python train.py --train_examples=50862 --translate=0.06 --encoder_activation="squared_relu" --encoder_mlp_ratio=4 --encoder_head_dim=32 --encoder_moe_every=2 --encoder_conv_stem=false --fusion="prefix" --decoder_norm_position="pre" --decoder_activation="gelu" --decoder_dropout=0.05 --residual_init="scaled_by_depth" --steps=8600
Rows from block 5 of the image encoder of a small image captioner, named by matrix and row number. Rows with one number within an expert belong to one neuron, the router's apart. Each number is 128 + 32 x the weight over its row's rms, rounded and kept within 0 to 255. All counts start at 0.
Before each expert's rows are labels from the 100 images, of 14976, where the router gives the expert most weight on average: "strongest on" is what is common among them; "colour at peak" is the nearest of a few named colours to the mean colour under the peak. Only what is clearly more common there than usual is listed. The data: regions of photos with short descriptions (Visual Genome).
# router: slot weights (encoder.blocks.5.mlp.router.weight, 32x128), inputs 64-127
# up: expert up (encoder.blocks.5.mlp.up, 16x32x128), inputs 64-127
# down: expert down (encoder.blocks.5.mlp.down, 16x128x32, transposed), outputs 64-127

# expert 13
strongest on: text has "green"
colour at peak: black
router.26 [ 99 171 175 126 142 152 151 165  70 170 114 148  78  94  98 176 152 149  89  83 136  84 133  77 174 175 166 123 126 124 165 155 168 170 121 107 113 133 116 118 154  80  98 151 150 117 133  86  93 127 172 116 164  91  83 166 183 109 133 107  92 126 199 128]
router.27 [ 90 180 180 131 137 139 157 173  70 162 120 159  77 101 101 186 145 156  90  89 126  93 126  78 158 168 168 104 114 124 145 172 177 167 136 120 101 127 106 111 153  74 126 144 153 103 112  94  94 120 166 108 156 115  79 148 180  99 142 126 100 115 207 134]
up.5 [141 127 100 141 189 143  95  81 121  85 143 112  73 153 145  82 138 107 151 126 123 157 116 117  96 132  85 112 117 178 137  91 113  71 134 140 132  83 164 143 138 115 108 154 118 167 171 116 122 137 176 130 116 109 169  96 126 174  92 129 123 122 109 192]
down.5 [126 148 125 116  68 130 129 166  98 107  90 124 149 135 142 144 134 157 126 121 149 151 152  87 134 142 190 131  97 145 174 102 122 156 113 109  90 134 144 156  96 179 108 121 114  43 125 152 147 126 133 125 165 122 175 104  97  87 166 158 137 125 132  57]
up.6 [183 141 106 181 186 127 106  94 123  98 149 135  81 143 182 100 152 113 146 101 121 167 115 106  95 146  85 125  94 164 121  93  99 101 131 144 126  89 133 124 133 113 110 157 157 168 177 111 108 116 135  99 117 122 169 120 133 163 103 140  90 109 100 176]
down.6 [104 154 113 141  47 129 102 149 153 121 103 118 109 182 159 148 172 131 118 113 121 112 154 111 113 139 158 138 104 162 166 121 155 175 121  74  74  85 188 131  78 151 134 113 146  83 119 176 153 124 144 162 148 120 158 103 130 111 203 165 136 113 162  96]
up.7 [182  96 102 166 109 184  96 150  95 170 106 133 177 124 182 116 100  85 158 157 144 178 148 171 187  61 100 172 109 154 115 148  68 122  90 105 126 125 115  87 159 117 167  95 128 121 103 168 119  90 115 114 128 165 126 134  73 115 127 146 134 110 152 121]
down.7 [ 76 116 122  72 111 110 132 108  87 178 187 138 125 109  69 123 104  99 127 151  82 161 161 161 178  99 139  86 107  99  73 124 156 113 152 190 183 119  77  90 201 138 146 141 144 145 134  83 106 156 131 148 103 173 111 162 159 132 120  90 135 154  89 155]
up.8 [143  66  61 106 132  73 140  94 159 108 173 109 129 187 132  59 177  91 189 173 158 109 163 170 110  75  98 107 106 128 138 124  82  63 135 170 178  79 150 156  94 177 146 150  93 117 113 135 129 160 125  99  89 127 134  73  78 170  86 107 170 125 102 110]
down.8 [105  97 135 103 186 122 133  85 122 103 161 125 160 124 115 136 122 220 132 115 248 140  79 128  94 126 148  94 127 140 178 125 141 144 122 180 143 122 105 102  81 161  72 131 148 113 108 100 152 157 122  80 155 153 153 131 140 153 140 115 135 115 129  65]
up.9 [195 161 113 129 140 123 146 144 134  97 111  93  83 126 131  92 118 199 145 147  55 124  86 126 106 119 111 133 134 112  90 152  77 103 122 107 135 105 151  85 111 132 184 124 151 130 114 119 139 113 184 175 154 144 144 119  96 107 109 145 135 124 133 223]
down.9 [100 144 145 118 107 120 104 108 127 157 104 130 127 162 122 139 152 100 146 147  78 123 156 133 154 131 110 196 106 109 107 137 165 129 148  53 114 125 156 197 136 149 130 151 140 133 143 113 146  95 111 246 128 150 113 154 143 158 147 133 123  88 107 137]
up.10 [131  57 107 127 123 138  68  68 150 129 167 101 186 148 132 109 127  84 144 144 160 156 179 131 158 105  97 113 156 105  78  85 134 100 139 153 196 137 149 148 101 168 105 162 103 167 143  94 173 156  98 121 155 108 171 101 133 185 108  77 149 162  67 117]
down.10 [172 141 143 131 147 239 169 149 115 129 121 139 165  89 177 109  87 101 156 167  53 181 152 105 115 168 133 159  91 157 136 121  78  89  90 127 139 191 154 189 129 117 185 121  91 101 128 144 108 106 151  80 127 101 128 100  80 126  80 133 132 134 167 181]
up.11 [125 117  94 152 138 151  86 102 109 130 129 170  85 112 163 109 109  41 153 125 136 163 131 145 103  92 118  90  44 191 141 113 135 114 155 129  97 139  87 169 158  93 126 122  87 144 112 156  86 140 130  70 120 126 113 119 129 176 154 161 154  80 125 141]
down.11 [102 145  98 158 105  22  86 132 151 152 129 125 106 189 128 174 194  95 105 111 111  95 162 135 133  99 150 148 107 145  79 153 183 180 120 108  87  81  90 107 124 185  93 110 152 149 155 121 141 128 190 147 169 122 116  91 144 118 183 152 132 141 153 120]
up.12 [192 114 103 176 144 120 102 133 140 101 103  55 174 143 166  92 131 127 142 144 130 161  75 122 127 125  86 168 130 144  92 130  87  94  70  97 147 106 173 105 109 152 115 135 142 141 142 159 179  92 176 166 156 122 164 135 119 136  83 140 116 181 122 205]
down.12 [134 112 130  90 130 199 171 117  97 147 143 174 160 103  97 120  89 177 117 122 197 159 166  99 124 147 135 119  83 127 162 131 119  99 132 148 126 128 202 199 112 182 120 136 141  57 161 140  75 112 135 185 182 161 131 119 154 127 151 158 143 159 133 150]
up.13 [201 146 118 140 188  98 121  67 153 113 150 108 102 159 168 104 152 103 119 124 130 148 144 106 115 138  92 130 131 132 130  78 104 111  93 139 158  81 149 117 120 138 110 152 135 157 156 130 124 139 161 127  77 106 153 105 141 171  94 127  98 135 116 164]
down.13 [116 109 112 146  98 174 139 113  90 139 146 155 189 144 131  83 154 115  83  74 217 124 134 122 139 133 131 174 115 165 175 123 124 184 136 122  96 124 156 170  98 171 127  90 104  82 133 134 151 122 122 137 178 100 137 134 117  99 150 140 108  96 107  94]
up.14 [179 142 119 176 195 125 104  87 119 102 140 136  78 135 177 110 136 123 134 110 125 165 117 115  97 144  81 121  97 164 122  78 108 115 133 135 120 105 129 123 138 115 101 152 154 173 184 124 101 107 132  93 116 119 178 129 131 169 117 147 103 101 103 173]
down.14 [108 142 131 135  33 135 105 150 142 127 106 121  79 167 154 137 169 137 129 132 126 123 146  90 116 155 165 144 123 159 185 125 136 166 121  72  74  82 174 131  83 144 138 121 152  70 129 179 142 112 123 143 144 108 176  97 111 112 198 181 147 109 156  78]
up.15 [144  94  64 101 116 101 156 128 177 126 164  89 150 197 119  80 187 114 193 180 137 103 153 170 128  80 130 140 124 114 121 139  60  56 138 170 182  66 167 114  95 193 158 130 109 108 106 132 148 150 117 119 102 152 121  78  69 125  69 100 160 149 117 130]
down.15 [ 77  88 162  78 106 161 126  70  90 121 162 106 146 121  85 109 110 179 148 136 211 145  88 119 134 133 128  98 127 107 189 108 165 118 149 184 131  97 124  95 109 173  94 157 186 110 139 114 122 167 105 120 159 144 140 163 132 189 170 126 178 132 105  73]

# expert 6
strongest on: text has "sky"
colour at peak: blue
router.12 [125 199 160 162 173 115 105 126  96 111  92 149  50  83 135 140 106 199  99  58 106 142  86  99 107 192 121 133 124 135 118 110 161 157 113  85 101 156 115 125 127  98  74 139 146 158 174 124 111  92 144 158 151 110 149 180 177 132 159 152  90 117 143 154]
router.13 [ 96 151 202 119 132 127 141 154  95 181 109 172 107  84 108 200 111 161  67  71 143 116 126  76 187 188 165 112 142 125 158 138 173 195 144 115 110 161  84 131 159 101 116 150 152 124 136  92 115 130  88 157 133 110  93 170 178  90 161 132  92 134 184  97]
up.5 [146 144 121 124 196 112 138  67 129  99 154 130  43 127 122 118 140 116 122 103 113 122 118  86  89 151 115  77  85 163 125  90 127 117 158 147 120 108 133 154 133 119  96 162 142 145 169 100  97 147 142  75 120  75 149 119 157 179 122 135 106  95  95 160]
down.5 [117 169  79 141  65  64 133 177 175 126  92 115 107 158 134 173 162  79 110 130  36 135 174 149  87 128 154 127 139 155  57 125 146 159 126 117 136 106 134 169 137 119 168 147 116  91 121 123 146 138 142 155 114 119 155 102 136  81 147 125 115  64 162 123]
up.6 [160 142 123 142 200 135 124  82 118 110 152 145  51 126 139 118 137 106 127 109 118 139 126  90  91 146 103  88  82 168 116  93 119 114 165 142 110 112 126 143 143 107  99 158 141 156 168 106  88 133 132  63 135  94 151 126 152 169 121 134 105  93 102 164]
down.6 [ 96 150 104 132  45  54 113 185 168 139 102 104  69 173 129 169 167 100 109 134  43 103 193 125 109 130 145 130 106 168  62 131 157 160 118 100 114  86 129 152 139 121 156 135 137  94 144 134 124 135 155 148 129 125 126  95 132  91 169 132 129  91 157 116]
up.7 [183 154 123 153 192 137 120 101 113  91 132 145  65 124 153 117 130 123 130 109 108 140 127 107  78 141  88 115  73 172 119  99 109 123 151 130 113 112 123 113 142 104 115 134 143 155 162 130  87 112 145  80 136 127 158 135 136 160 125 143 107  87 119 181]
down.7 [ 93 128 121 119  46  61 107 173 134 148 100 108  47 146 141 157 167  93 120 163  63 104 177 121 105 143 144 134 105 170  56 124 150 146 105  94 135  99 158 167 150 140 151 134 143  96 135 149 103 132 130 156 109 121 123 111 119  93 156 127 141 105 139  92]
up.8 [180 118 118 129 164 160 146 117 128 141 168  93 102 165 120 121 173  75 127 133 124 108 169  99 139 116 116 107  90 144  99 126  88  97 122 158 176  64 173 103 125 129 142 170 155 127 139  91 125 145 152  74 153 110 126 108 130 131  62  71 109 125 115 182]
down.8 [100 142 100 123 123  97 120 172 113 112  92 144  89 154 121 166 169  76  86  92 135 110 130 135  87  98 167 148  48 142 124 173 153 184 122  85 144 120 167 133 145 152 103 143 129 125 157 110  63 128  96 225 114 164 161  92 147  88 146 117 100 180 161  53]
up.9 [153 120 115 112 122  87 159 128 188 121 155  43 144 174 117 114 170 121 140 158 155 100 151 148 132 105 142 153 141  90 144 138  81  99 122 164 197  66 203  99  89 206 152 144 132 108 113 131 174 151 107 140  92 143 121 106  96 122  59  98 137 165 120 118]
down.9 [ 67  95 134  68  88 191 130  78 119 168 170  82 129 119  86 116  87 135 144 131 107 163 162 161 164 111 123  79 158 126 129 131 188 110 182 164 114 105 152  84 142 146 118 144 177  95 148 101 146 147 128 117 146 145 125 167 167 172 155 116 178 103  88  87]
up.10 [158 105  90 110 130  93 142 100 205  86 161  84 143 189 123  76 172 120 171 169 133 110 140 143  94  99 109 130 139 106 128 122  78  71 132 160 183  70 181 131  76 200 146 163 116 118 113 118 154 149 125 126 106 127 145  87  98 153  69  89 151 150  82 142]
down.10 [ 78 104 112  78 171 177 146  87 133 116 174  99 147 136  68 142 109 169 117 111 171 168 140 159 151  86 150  80 144 122 161 130 177 132 182 171 116 124 154  83 135 143 115 148 179  72 124  83 132 150 117  67 145 138 159 157 170 172 149 124 161 135 113  85]
up.11 [107 131  75 101 123  87 132  69 132  72 157 162  96 124 134  74 145 122 180 141 114 118 100 142  69 122 103  94  83 147 154 107 149 105 166 138 106 148 107 178 124 112 136 120  71 117 106 152  88 155 137  88  72 115 140  91 124 199 152 154 185  86  84 122]
down.11 [137 171  72 138 153  95 143 164 154  89 130 158 177 118 129 190 121 103  85  95  75 137 140 173  68  91 171 132 112 136  75 111 119 163 113 157 179 164 113 174 104 141 121 133  82 132 122  94 125 127 123 152 117 125 151 100 150  79  90  91  92 138 157 129]
up.12 [120 131  92 127 155 100 111  57 121  66 134 152  82 113 151  86 118 123 151 113 110 145 101 142  71 131  85 103 106 163 137  75 146 123 146 118  93 148 105 188 142 111  89 118  76 148 162 152  99 130 153 104  98 107 162 121 135 207 154 164 161  80  91 134]
down.12 [130 178  81 150  96  67 125 188 164 101 104 142 124 147 132 184 160  80  93 122  37 126 176 149  87 113 158 156  99 153  51 141 127 172 107 113 150 115  94 171 128 149 162 134 108 108 127 129 124 120 146 159 131 115 145  97 139  68 132 112 105 112 177 138]
up.13 [173  92  94 132 163 125 148 116 141 124 175 102 132 162 120 100 172  61 166 151 165 108 184 127 129 108 106 109  73 143 142 130  81  62 146 171 159  70 168 134 114 145 152 183 118 119 109  94 117 147 150  80 122 112 120  88 117 162  86  76 122 107 105 158]
down.13 [ 85 158  70 142 112  59  97 111 128 108 115 172 111 160 102 183 115 134  96  85 131  93 156 139 104  84 184 108 143 137  91 128 194 182 120 128 171 108 172 147 127 117  87 125  87 127  95 101 121  97 124 147 113 140 151 122 155 111 168 139 122 124 134 114]
up.14 [169 148 138 144 179 187 140 117 131 120 141 121  89 137 122 133 148 112 120 126 111 120 143  81 110 140 126 109  82 158  93 115 106 121 156 144 147  92 161  89 133 113 126 153 168 143 151  93 105 126 128  54 160 113 143 127 148 128  86  99  94 114 116 186]
down.14 [ 95 132 107 115  60 102 102 160 131 160  97 124  54 170 116 154 182  67 115 130  70 104 182 113 123 110 156 117  96 165 100 152 160 168 153  56 117  75 212 146 158 107 107 131 143 135 142 149  93 113 107 172  99 148 137  97 137  87 179 135 137 125 149  95]
up.15 [168 144 112 116 113 101 163 132 184 121 151  64 136 200 130 107 178 119 137 161 126 100 124 134  93 107 133 166 116 118 137 142  89 104 125 152 189  58 213  77 102 167 171 126 148 111  91 139 134 131 135 133  95 143 128  97 100 116  64 102 129 113 110 180]
down.15 [ 72  82 143  74 125 168  89  93 105 183 168 113 129 101  85 116 103 135 153 148 109 140 158 145 164 117 127 109 168 136 123 141 172 110 178 226 153 119 158  96 150 137 139 144 171 141 169 102 128 128 124  88 150 137  97 172 161 195 128 109 165 139  92 110]

# expert 1
strongest on: text has "red"
colour at peak: red
router.2 [203 159 137 177 177 135 125 134 120 133 115  86  85 138 154 131 145 102 111 108 137 139 174 109 134 150 121 138  99 164 126 113  95 130 101 118 149  90 167  90 151 125 107 163 195 158 167 112 107  86 132  90 151 123 134 155 132 127  86 115  69 106 123 171]
router.3 [206 159 136 167 183 137 126 119 127 134 123  80  89 144 160 128 139 100 119 106 143 141 170 114 129 145 116 141 100 155 131 109  93 125  98 121 157  84 170  93 145 134 107 165 186 153 165 109 110  92 127  90 143 125 135 151 126 124  93 113  64 104 121 171]
up.5 [ 94 115 141 127 130  89 122 113 163  93 176 103 130 126 106 138 155 181 107 120  92  96  96  85  81 168 132  93 140  88  93 126 173 126 151 153 161 141 155 180  71 118  97 169 100 149 131  76 148 172 166 139 194  81 140 108 178 143 127  86 128 172 106 183]
down.5 [ 86 111  99 114 132  87 104  86 147 124 115 129 110 132 103 167 130 134 124 116 103  99 154 163 131  86 116 124 204 138  96 127 186 136 169 154 126 100 151 108 126 102 146 142 155 162  90 111 180 102 134  71 128 154 119 144 179 165 141 114 132  57 126 128]
up.6 [128 158 122 147 133 105 120 126  74  82 110 193 106 100 144 122 102 168 137 130  64 142  55 131  76 127 113 134  82 157 116 128 139 139 134  97  60 145  58 132 148  60 153  98 115 125 124 170  85 101 185 121 144 151 137 144 119 145 174 178 139  92 138 169]
down.6 [121 131 155 101  75 147 124 125  69 127 128 152  75 100 137 118 142 145 157 185 152 141 136  55 101 191 143 138  81 121 148 123 107 118 124 123 150 131  94 130 140 195 133 144 154  90 128 169  81 143 123 169 146 127 143 131  79 113 143 154 176 157 126  65]
up.7 [102  82 122 121 129 153 114 112 135  84 175  92 145 133 104 108 139 165 134 136  86 116 101  84  87 147 114  81 143  96  57 124 157 103 168 155 174 133 168 163  71 104 122 157 116 148 126  67 142 174 129 127 204  78 155  79 168 145 120  71 130 147  96 190]
down.7 [ 87 129 117 109 129  83 116  82 140 129 117 100 132 117 104 147 121 124 131 133  82 128 168 167 153 100 130 109 194 127  58 131 164 112 172 137 146 123 176 100 153 106 184 150 146 152 147 100 175 102 145 100 122 126 101 152 169 183 119 106 146  98 103 148]
up.8 [132 133 147 171 132 116  92 151 117 125  82  89 151  79 165 142  73 164  95  91 140 162  97 153 141 141 110 162 221 104 137 124 129 172  67  64  98 148 128 109 133 147  87  99 140 147 148 159 194  99 165 198 128 146 137 176 127  98 153 151 105 199 150 112]
down.8 [150 166 117 141 169  86 171 167  82  81  95 166 196 115 144 160 126 187 102 114 155 146  83 113 111 120 188 134 129 132 167  91 104 160 142  82 153 177  65 221 101 166 135 123  74  85 115 121 135 133 106 122 126 121 176 100 115  86  95 110  94 147 138 118]
up.9 [127 142 125  82  97 120 186 163 139 151 126 118 133 173  90 140 189 131 145 174  96  62 159 138 131  99 172 145  94 121 120 168 106 104 167 158 161  81 154 104 117 136 175 102 146  78  77 138  92 136 110  95 119 159  81  94 104  94  92  91 148  99 145 154]
down.9 [ 85 143 148 141  99 142  80 110 150 143 117 111 125 170 147 127 188 140 136 106 126  78 178  90 133 116 106 127 116 145 165 122 174 163 122  94  73  71 143  91  88 126  83 110 171 159 138 171 146 117 128 141 133 134 130 117 121 171 210 187 165 103 148  99]
up.10 [131 144 128  86 103 128 179 152 135 137 139 126 123 169  92 135 184 131 143 165  88  62 153 118 108 106 166 131  79 133 116 165 108  99 181 167 158  86 149 109 112 116 171 114 145  81  87 120  82 143 114  77 126 151  90  86 106 105  93  80 145  85 127 163]
down.10 [ 97 161 143 132 106 150  71 109 143 167 116 112 117 154 156 113 172 126 135 119 112  88 191  81 146 125 109 132 104 135 152 122 164 153 132 107  72  66 146  89  93 126  96 108 174 151 142 175 144 111 127 164 127 128 119 124 120 183 207 187 170  91 137 104]
up.11 [110 117 136 130 141 129 119 107 141  91 168 126 113 135 104 132 157 150 124 115  94 119  94  67  85 171 116  84 111 123  70 112 155 114 178 160 165 127 153 171  73  99 107 165 134 151 138  65 114 177 145 116 182  78 144  96 186 150 113  70 114 126 108 190]
down.11 [ 88 123  88 127 135  71  81 111 169 120 129 103  94 150 107 163 154 117 116 107  77 106 167 147 100  95 113 130 173 149  60 126 175 156 147 143 112  86 189  89 112  90 153 137 156 175  98 109 170  99 151 117 132 132 113 128 165 153 146 132 126  89 151 133]
up.12 [151 136 125 168 148 109  73 106 147  88 105  75 134 126 159 112  93 149 123  97 131 168 102 143 123 153  88 149 203 107 108  97 116 140  83 100 118 131 156 120 111 161  82 131 142 174 159 145 208  97 165 195 122 127 181 158 126 144 123 160 106 186 101 136]
down.12 [143 163  86 107 132 120 198 165  90  83 119 139 148 103 102 176  92 172  93 123 147 190  93 135  73 118 201 149 111 111 150 148 110 173 114 148 159 174  77 188 116 140 206 136  82  69 160 110 121 136 138 135 141 102 202 111 126  82  92 107 100 145 157 132]
up.13 [137 131 138 106 124 161 166 136 105 124 158 133 119 155  99 132 173 141 131 148  65  84 126  87  95 126 140 104  79 144  74 145 119 108 196 171 162  93 139 118 121  76 173 138 145 114 108  88  87 147 135  85 179 135 119 102 139 120  90  72 117  93 108 182]
down.13 [110 129 147 144 104 131  62  91 154 176 112 115 102 175 151 110 161  87 149 113  53  87 205 109 173 126  80 130 123 143 115 122 158 130 131  63  81  78 142 113 118  99 181 145 177 183 145 152 142 110 121 158 102 109  81 133 135 186 188 170 155 103 114 138]
up.14 [145 142 146 119 132 171 162 148 102 152 138 130 102 158 113 150 165 129 117 138  81 103 153  89 136 126 151 124  70 154  78 140 107 122 173 158 163  82 147 102 138  90 169 130 158 115 116 100  85 129 125  77 169 146 110 120 128 107  81  74 105  83 130 185]
down.14 [101 125 158 154 110 130  45  99 158 177 101 120 114 177 162  97 183 113 149 119  98  59 184 104 157 142  79 131 133 147 127 123 164 131 122  73  67  61 157 113 108 110 139 132 178 184 120 160 149 106 111 164 123 118  93 132 122 184 186 181 162  94 122 113]
up.15 [137 140 143 103 125 157 166 148 113 147 151 133 117 162  99 145 181 127 127 153  86  90 157  98 127 119 151 117  71 143  89 146 109 115 183 168 169  82 142 106 122  94 170 127 157 105 103 101  85 140 128  74 165 144 108 106 122 106  84  69 116  84 127 181]
down.15 [105 130 151 148 116 124  50  91 154 163 107 117 121 162 151 108 186 128 147 116 101  62 198 101 156 135  88 134 119 134 133 114 173 137 125  85  69  60 152  97 110 115 136 126 180 172 142 171 153 119 117 155 120 125 100 125 134 188 202 181 156  92 129 114]

# expert 2
strongest on: text has "water"
colour at peak: grey
router.4 [119 187 188 130 155 123 166 164  92 190 106 123  61 104 116 188 133 162  70  67 130  90 125 102 177 181 180 138 138 110 158 149 147 186 115 111 113 130 130  94 156 113 120 148 177 116 140 103 118 113 118 143 131 125  77 172 173  93 126 130  74 139 191 131]
router.5 [118 184 193 131 152 122 161 160  83 191 101 124  64 106 108 190 135 155  73  74 139  95 119 101 177 180 174 131 145 118 156 143 156 185 107 106 120 130 122 101 168 112 126 155 172 120 144  97 112 107 117 139 125 114  86 180 179  93 127 135  73 133 204 128]
up.5 [169 106  79 106 101 118 154 140 158 144 125  72 166 195 138  81 150 111 187 195 142 117 145 163 157  62 126 161 137 122 128 154  69  84 107 133 164  66 176  95 111 178 175 105 133  95  87 157 153 115 125 139 107 162 120 104  76 117  76 128 163 152 133 125]
down.5 [ 64 121 145  80  79 185 132 102 148 147 161  87 125 152  96 122 117 123 145 131 113 155 163 124 147 118 138  79 134 126 160 109 182 142 142 142  92  89 174  52 127 105 111 130 199 100 127 138 136 142 136 116 119 180 150 147 146 169 198 159 187 117 136  92]
up.6 [119 111 132  90  87 167 163 158 128 151 150 116 168 169  95 139 179 142 133 176  83  81 159 112 147  97 150 120  94 106  74 162 121 116 168 169 184  86 145 113  97 107 181 126 136  99  81 110 123 156 110  89 172 140 102  93 121 102  83  72 140 128 136 162]
down.6 [116 174 135 149  98 122  47 100 111 195  98 120 119 192 154 116 190 142 135 120 111  77 203  99 155 139  91 144  92 148 135 155 155 146 125  83  83  69 114 108 111 143 143 139 160 184 137 154 108 115 122 149 100 127  81  96 129 165 188 154 140 128 109 120]
up.7 [132 116  97 130 152 111 102  93 119 131 128 182  90 108 159 100 114  73 146 116 153 149 142 158 108 116 104 112  63 184 174 103 127 127 142 123  87 139  84 162 170 106 100 118  89 134 138 166  67 129 107  68  81 132 124 125 114 170 160 164 141  66 117  95]
down.7 [ 69 157 110 117  59  60  93 171 116 119 110 125 113 166 111 167 175 123 119 131 102 120 172 119  97 127 178 145  97 119 110 114 174 169 121 112 134  79 119 148 118 179 102 126 146 105 131 139 114 126 125 161 142 109 167 112 127  96 182 133 149 153 154  95]
up.8 [184 128  83 159 134 120 102 110 151  89 123  57 148 158 167  72 123 144 170 157 118 161 101 163 118  94  78 151 160 116 102 108  67  97  93 120 136  95 178 111 102 165 139 120 140 149 139 158 171 104 163 158 111 141 184 124  83 140  99 147 139 161 100 152]
down.8 [ 91 155 106  58  98 209 201 148 113 123 134 122 152 111  77 155  92 120 114 137 151 213 146 128 137 106 207 143  91 103 192 141 151 143 129  96 118 148 126 122 140 127 118 109 130  38 132 131 100 124 143 181 124 152 211 107 125 105 140 154 135 161 153 100]
up.9 [163 117  95 148 159 122  99  86 118  76 155 133  95 145 157  93 154 109 164 135 123 142 114 110  81 126  88 105  72 174 116 102 105  86 141 148 127  73 135 152 129 101 123 163 114 147 142 119  94 133 159  91 139 105 151  92 128 179  94 124 133  97  93 191]
down.9 [102 164 120 135  65 108  92 134 158 127  94 133  95 179 143 161 164 111 107  96 111 102 176 104 111 121 154 159  85 140 134 137 157 189 122  61  80  94 157 122 103 158  82 131 153 100 102 154 121 128 152 208 138 130 151 101 122 114 193 157 141 143 173 103]
up.10 [167 128 115 139 162 144 117  93 113  93 156 139  88 148 142 110 159 118 138 126 104 142 118 101  89 141  96 106  71 169  84 102 100 100 160 152 134  76 131 136 131  97 118 160 145 152 152 102  87 135 133  87 147 105 163 108 139 167  87 112 110  92  97 211]
down.10 [ 84 143 126 125  44 117  85 146 152 148  78 125  88 177 134 132 179  97 132 125  95 107 184 104 112 131 138 156 102 158 117 132 167 162 129  70  81  81 186 121 114 130 112 125 161 118 117 169 117 131 143 199 117 119 146 119 121 123 198 166 162 134 154 103]
up.11 [146  94  65  96 100 107 154 138 157 131 136  67 177 195 121  78 187 111 188 189 136  96 143 165 147  69 129 154 137 120 125 153  80  65 123 159 177  71 175 112  98 175 162 110 107  93  90 153 156 143 137 135 111 156 111  70  80 122  77 117 178 155 129 134]
down.11 [ 66 126 147  82 100 167 107  88 152 134 158  95 121 153 105 117 134 168 156 128 149 136 152 114 125 130 127  89 135 144 174 110 182 145 143 157  88  86 145  57  96 123 111 134 194 116 147 128 134 154 141 114 126 190 141 152 137 169 199 154 187  99 135  74]
up.12 [170 127 109 152 167 140  98  85 115  85 164 146  83 141 152  98 149 115 137 117 112 151 120 100  78 138  86  98  77 174 100  94 108  98 157 156 127  92 123 153 139  96 107 163 138 161 157 106  86 139 122  89 131  96 166 110 139 171  99 128 111  89  88 184]
down.12 [ 72 136 121 123  49  93  94 141 159 132  92 129  95 179 131 142 182 120 134 131  98 101 186 109 111 125 142 159 104 170 113 130 172 164 130  74  88  69 171 134 104 132 109 130 182 114 125 159 124 123 135 175 123 113 149 120 122 126 196 162 164 131 159  97]
up.13 [161 109  73  93 141  78 151 103 166 107 185  71 120 195 134  73 195 108 178 161 143  97 159 153 110 103 113 120 123 125 152 123  81  66 127 178 178  61 184 139  90 183 146 154 102 109 122 131 146 159 140 108  89 127 128  73  90 148  72 118 163 145  94 137]
down.13 [ 69 115 104  85 128 140 123  81 134 110 176 127 147 142  93 145 121 175 115 109 159 155 110 144 104 102 169  84 149 134 165 139 186 153 138 198 130 104 130  71 102 160  89 141 171 110 126 102 142 173 125 106 128 181 167 143 161 172 160 121 151 128 134  57]
up.14 [156 108  77  93 132  84 151 108 180  91 173  72 120 195 123  74 190 120 178 169 142 107 135 152  98  97 114 123 130 117 122 124  83  65 140 177 182  71 191 134  87 189 149 147 111 115 120 127 148 160 126 125  91 135 141  70  87 147  72 115 160 142  95 143]
down.14 [ 61  99 129  57 119 150 137  67 123 133 182 119 150 126  65 131  96 169 134 122 151 174 126 155 140 104 158  76 154 129 148 133 190 133 148 171 137 109 141  52 129 130  94 147 182 106 133  87 145 148 128 100 110 176 155 164 179 197 154 111 165 110 107  96]
up.15 [165  89  64 138 141 136  90  84 150  68 151  75 154 159 161  58 130 131 174 164 141 150 125 142  95  93  51 130 144 130  91 105 102  87  99 138 166 111 165 156  90 149 125 143  98 153 145 129 163 132 165 135 142 112 188 102 104 168  99 116 155 144  66 163]
down.15 [138 168 114 139 143 167 173 135 171 103 100  92 182 135 149 139 108 142 120  93 185 152 153  95 100  99 171 169  95 159 220  92 107 161 110  88  72 142 151 159  82 109  86 106 128  89 133 156 136 114 118 156 141  86 195 106 113  94 156 188 115 125 185  70]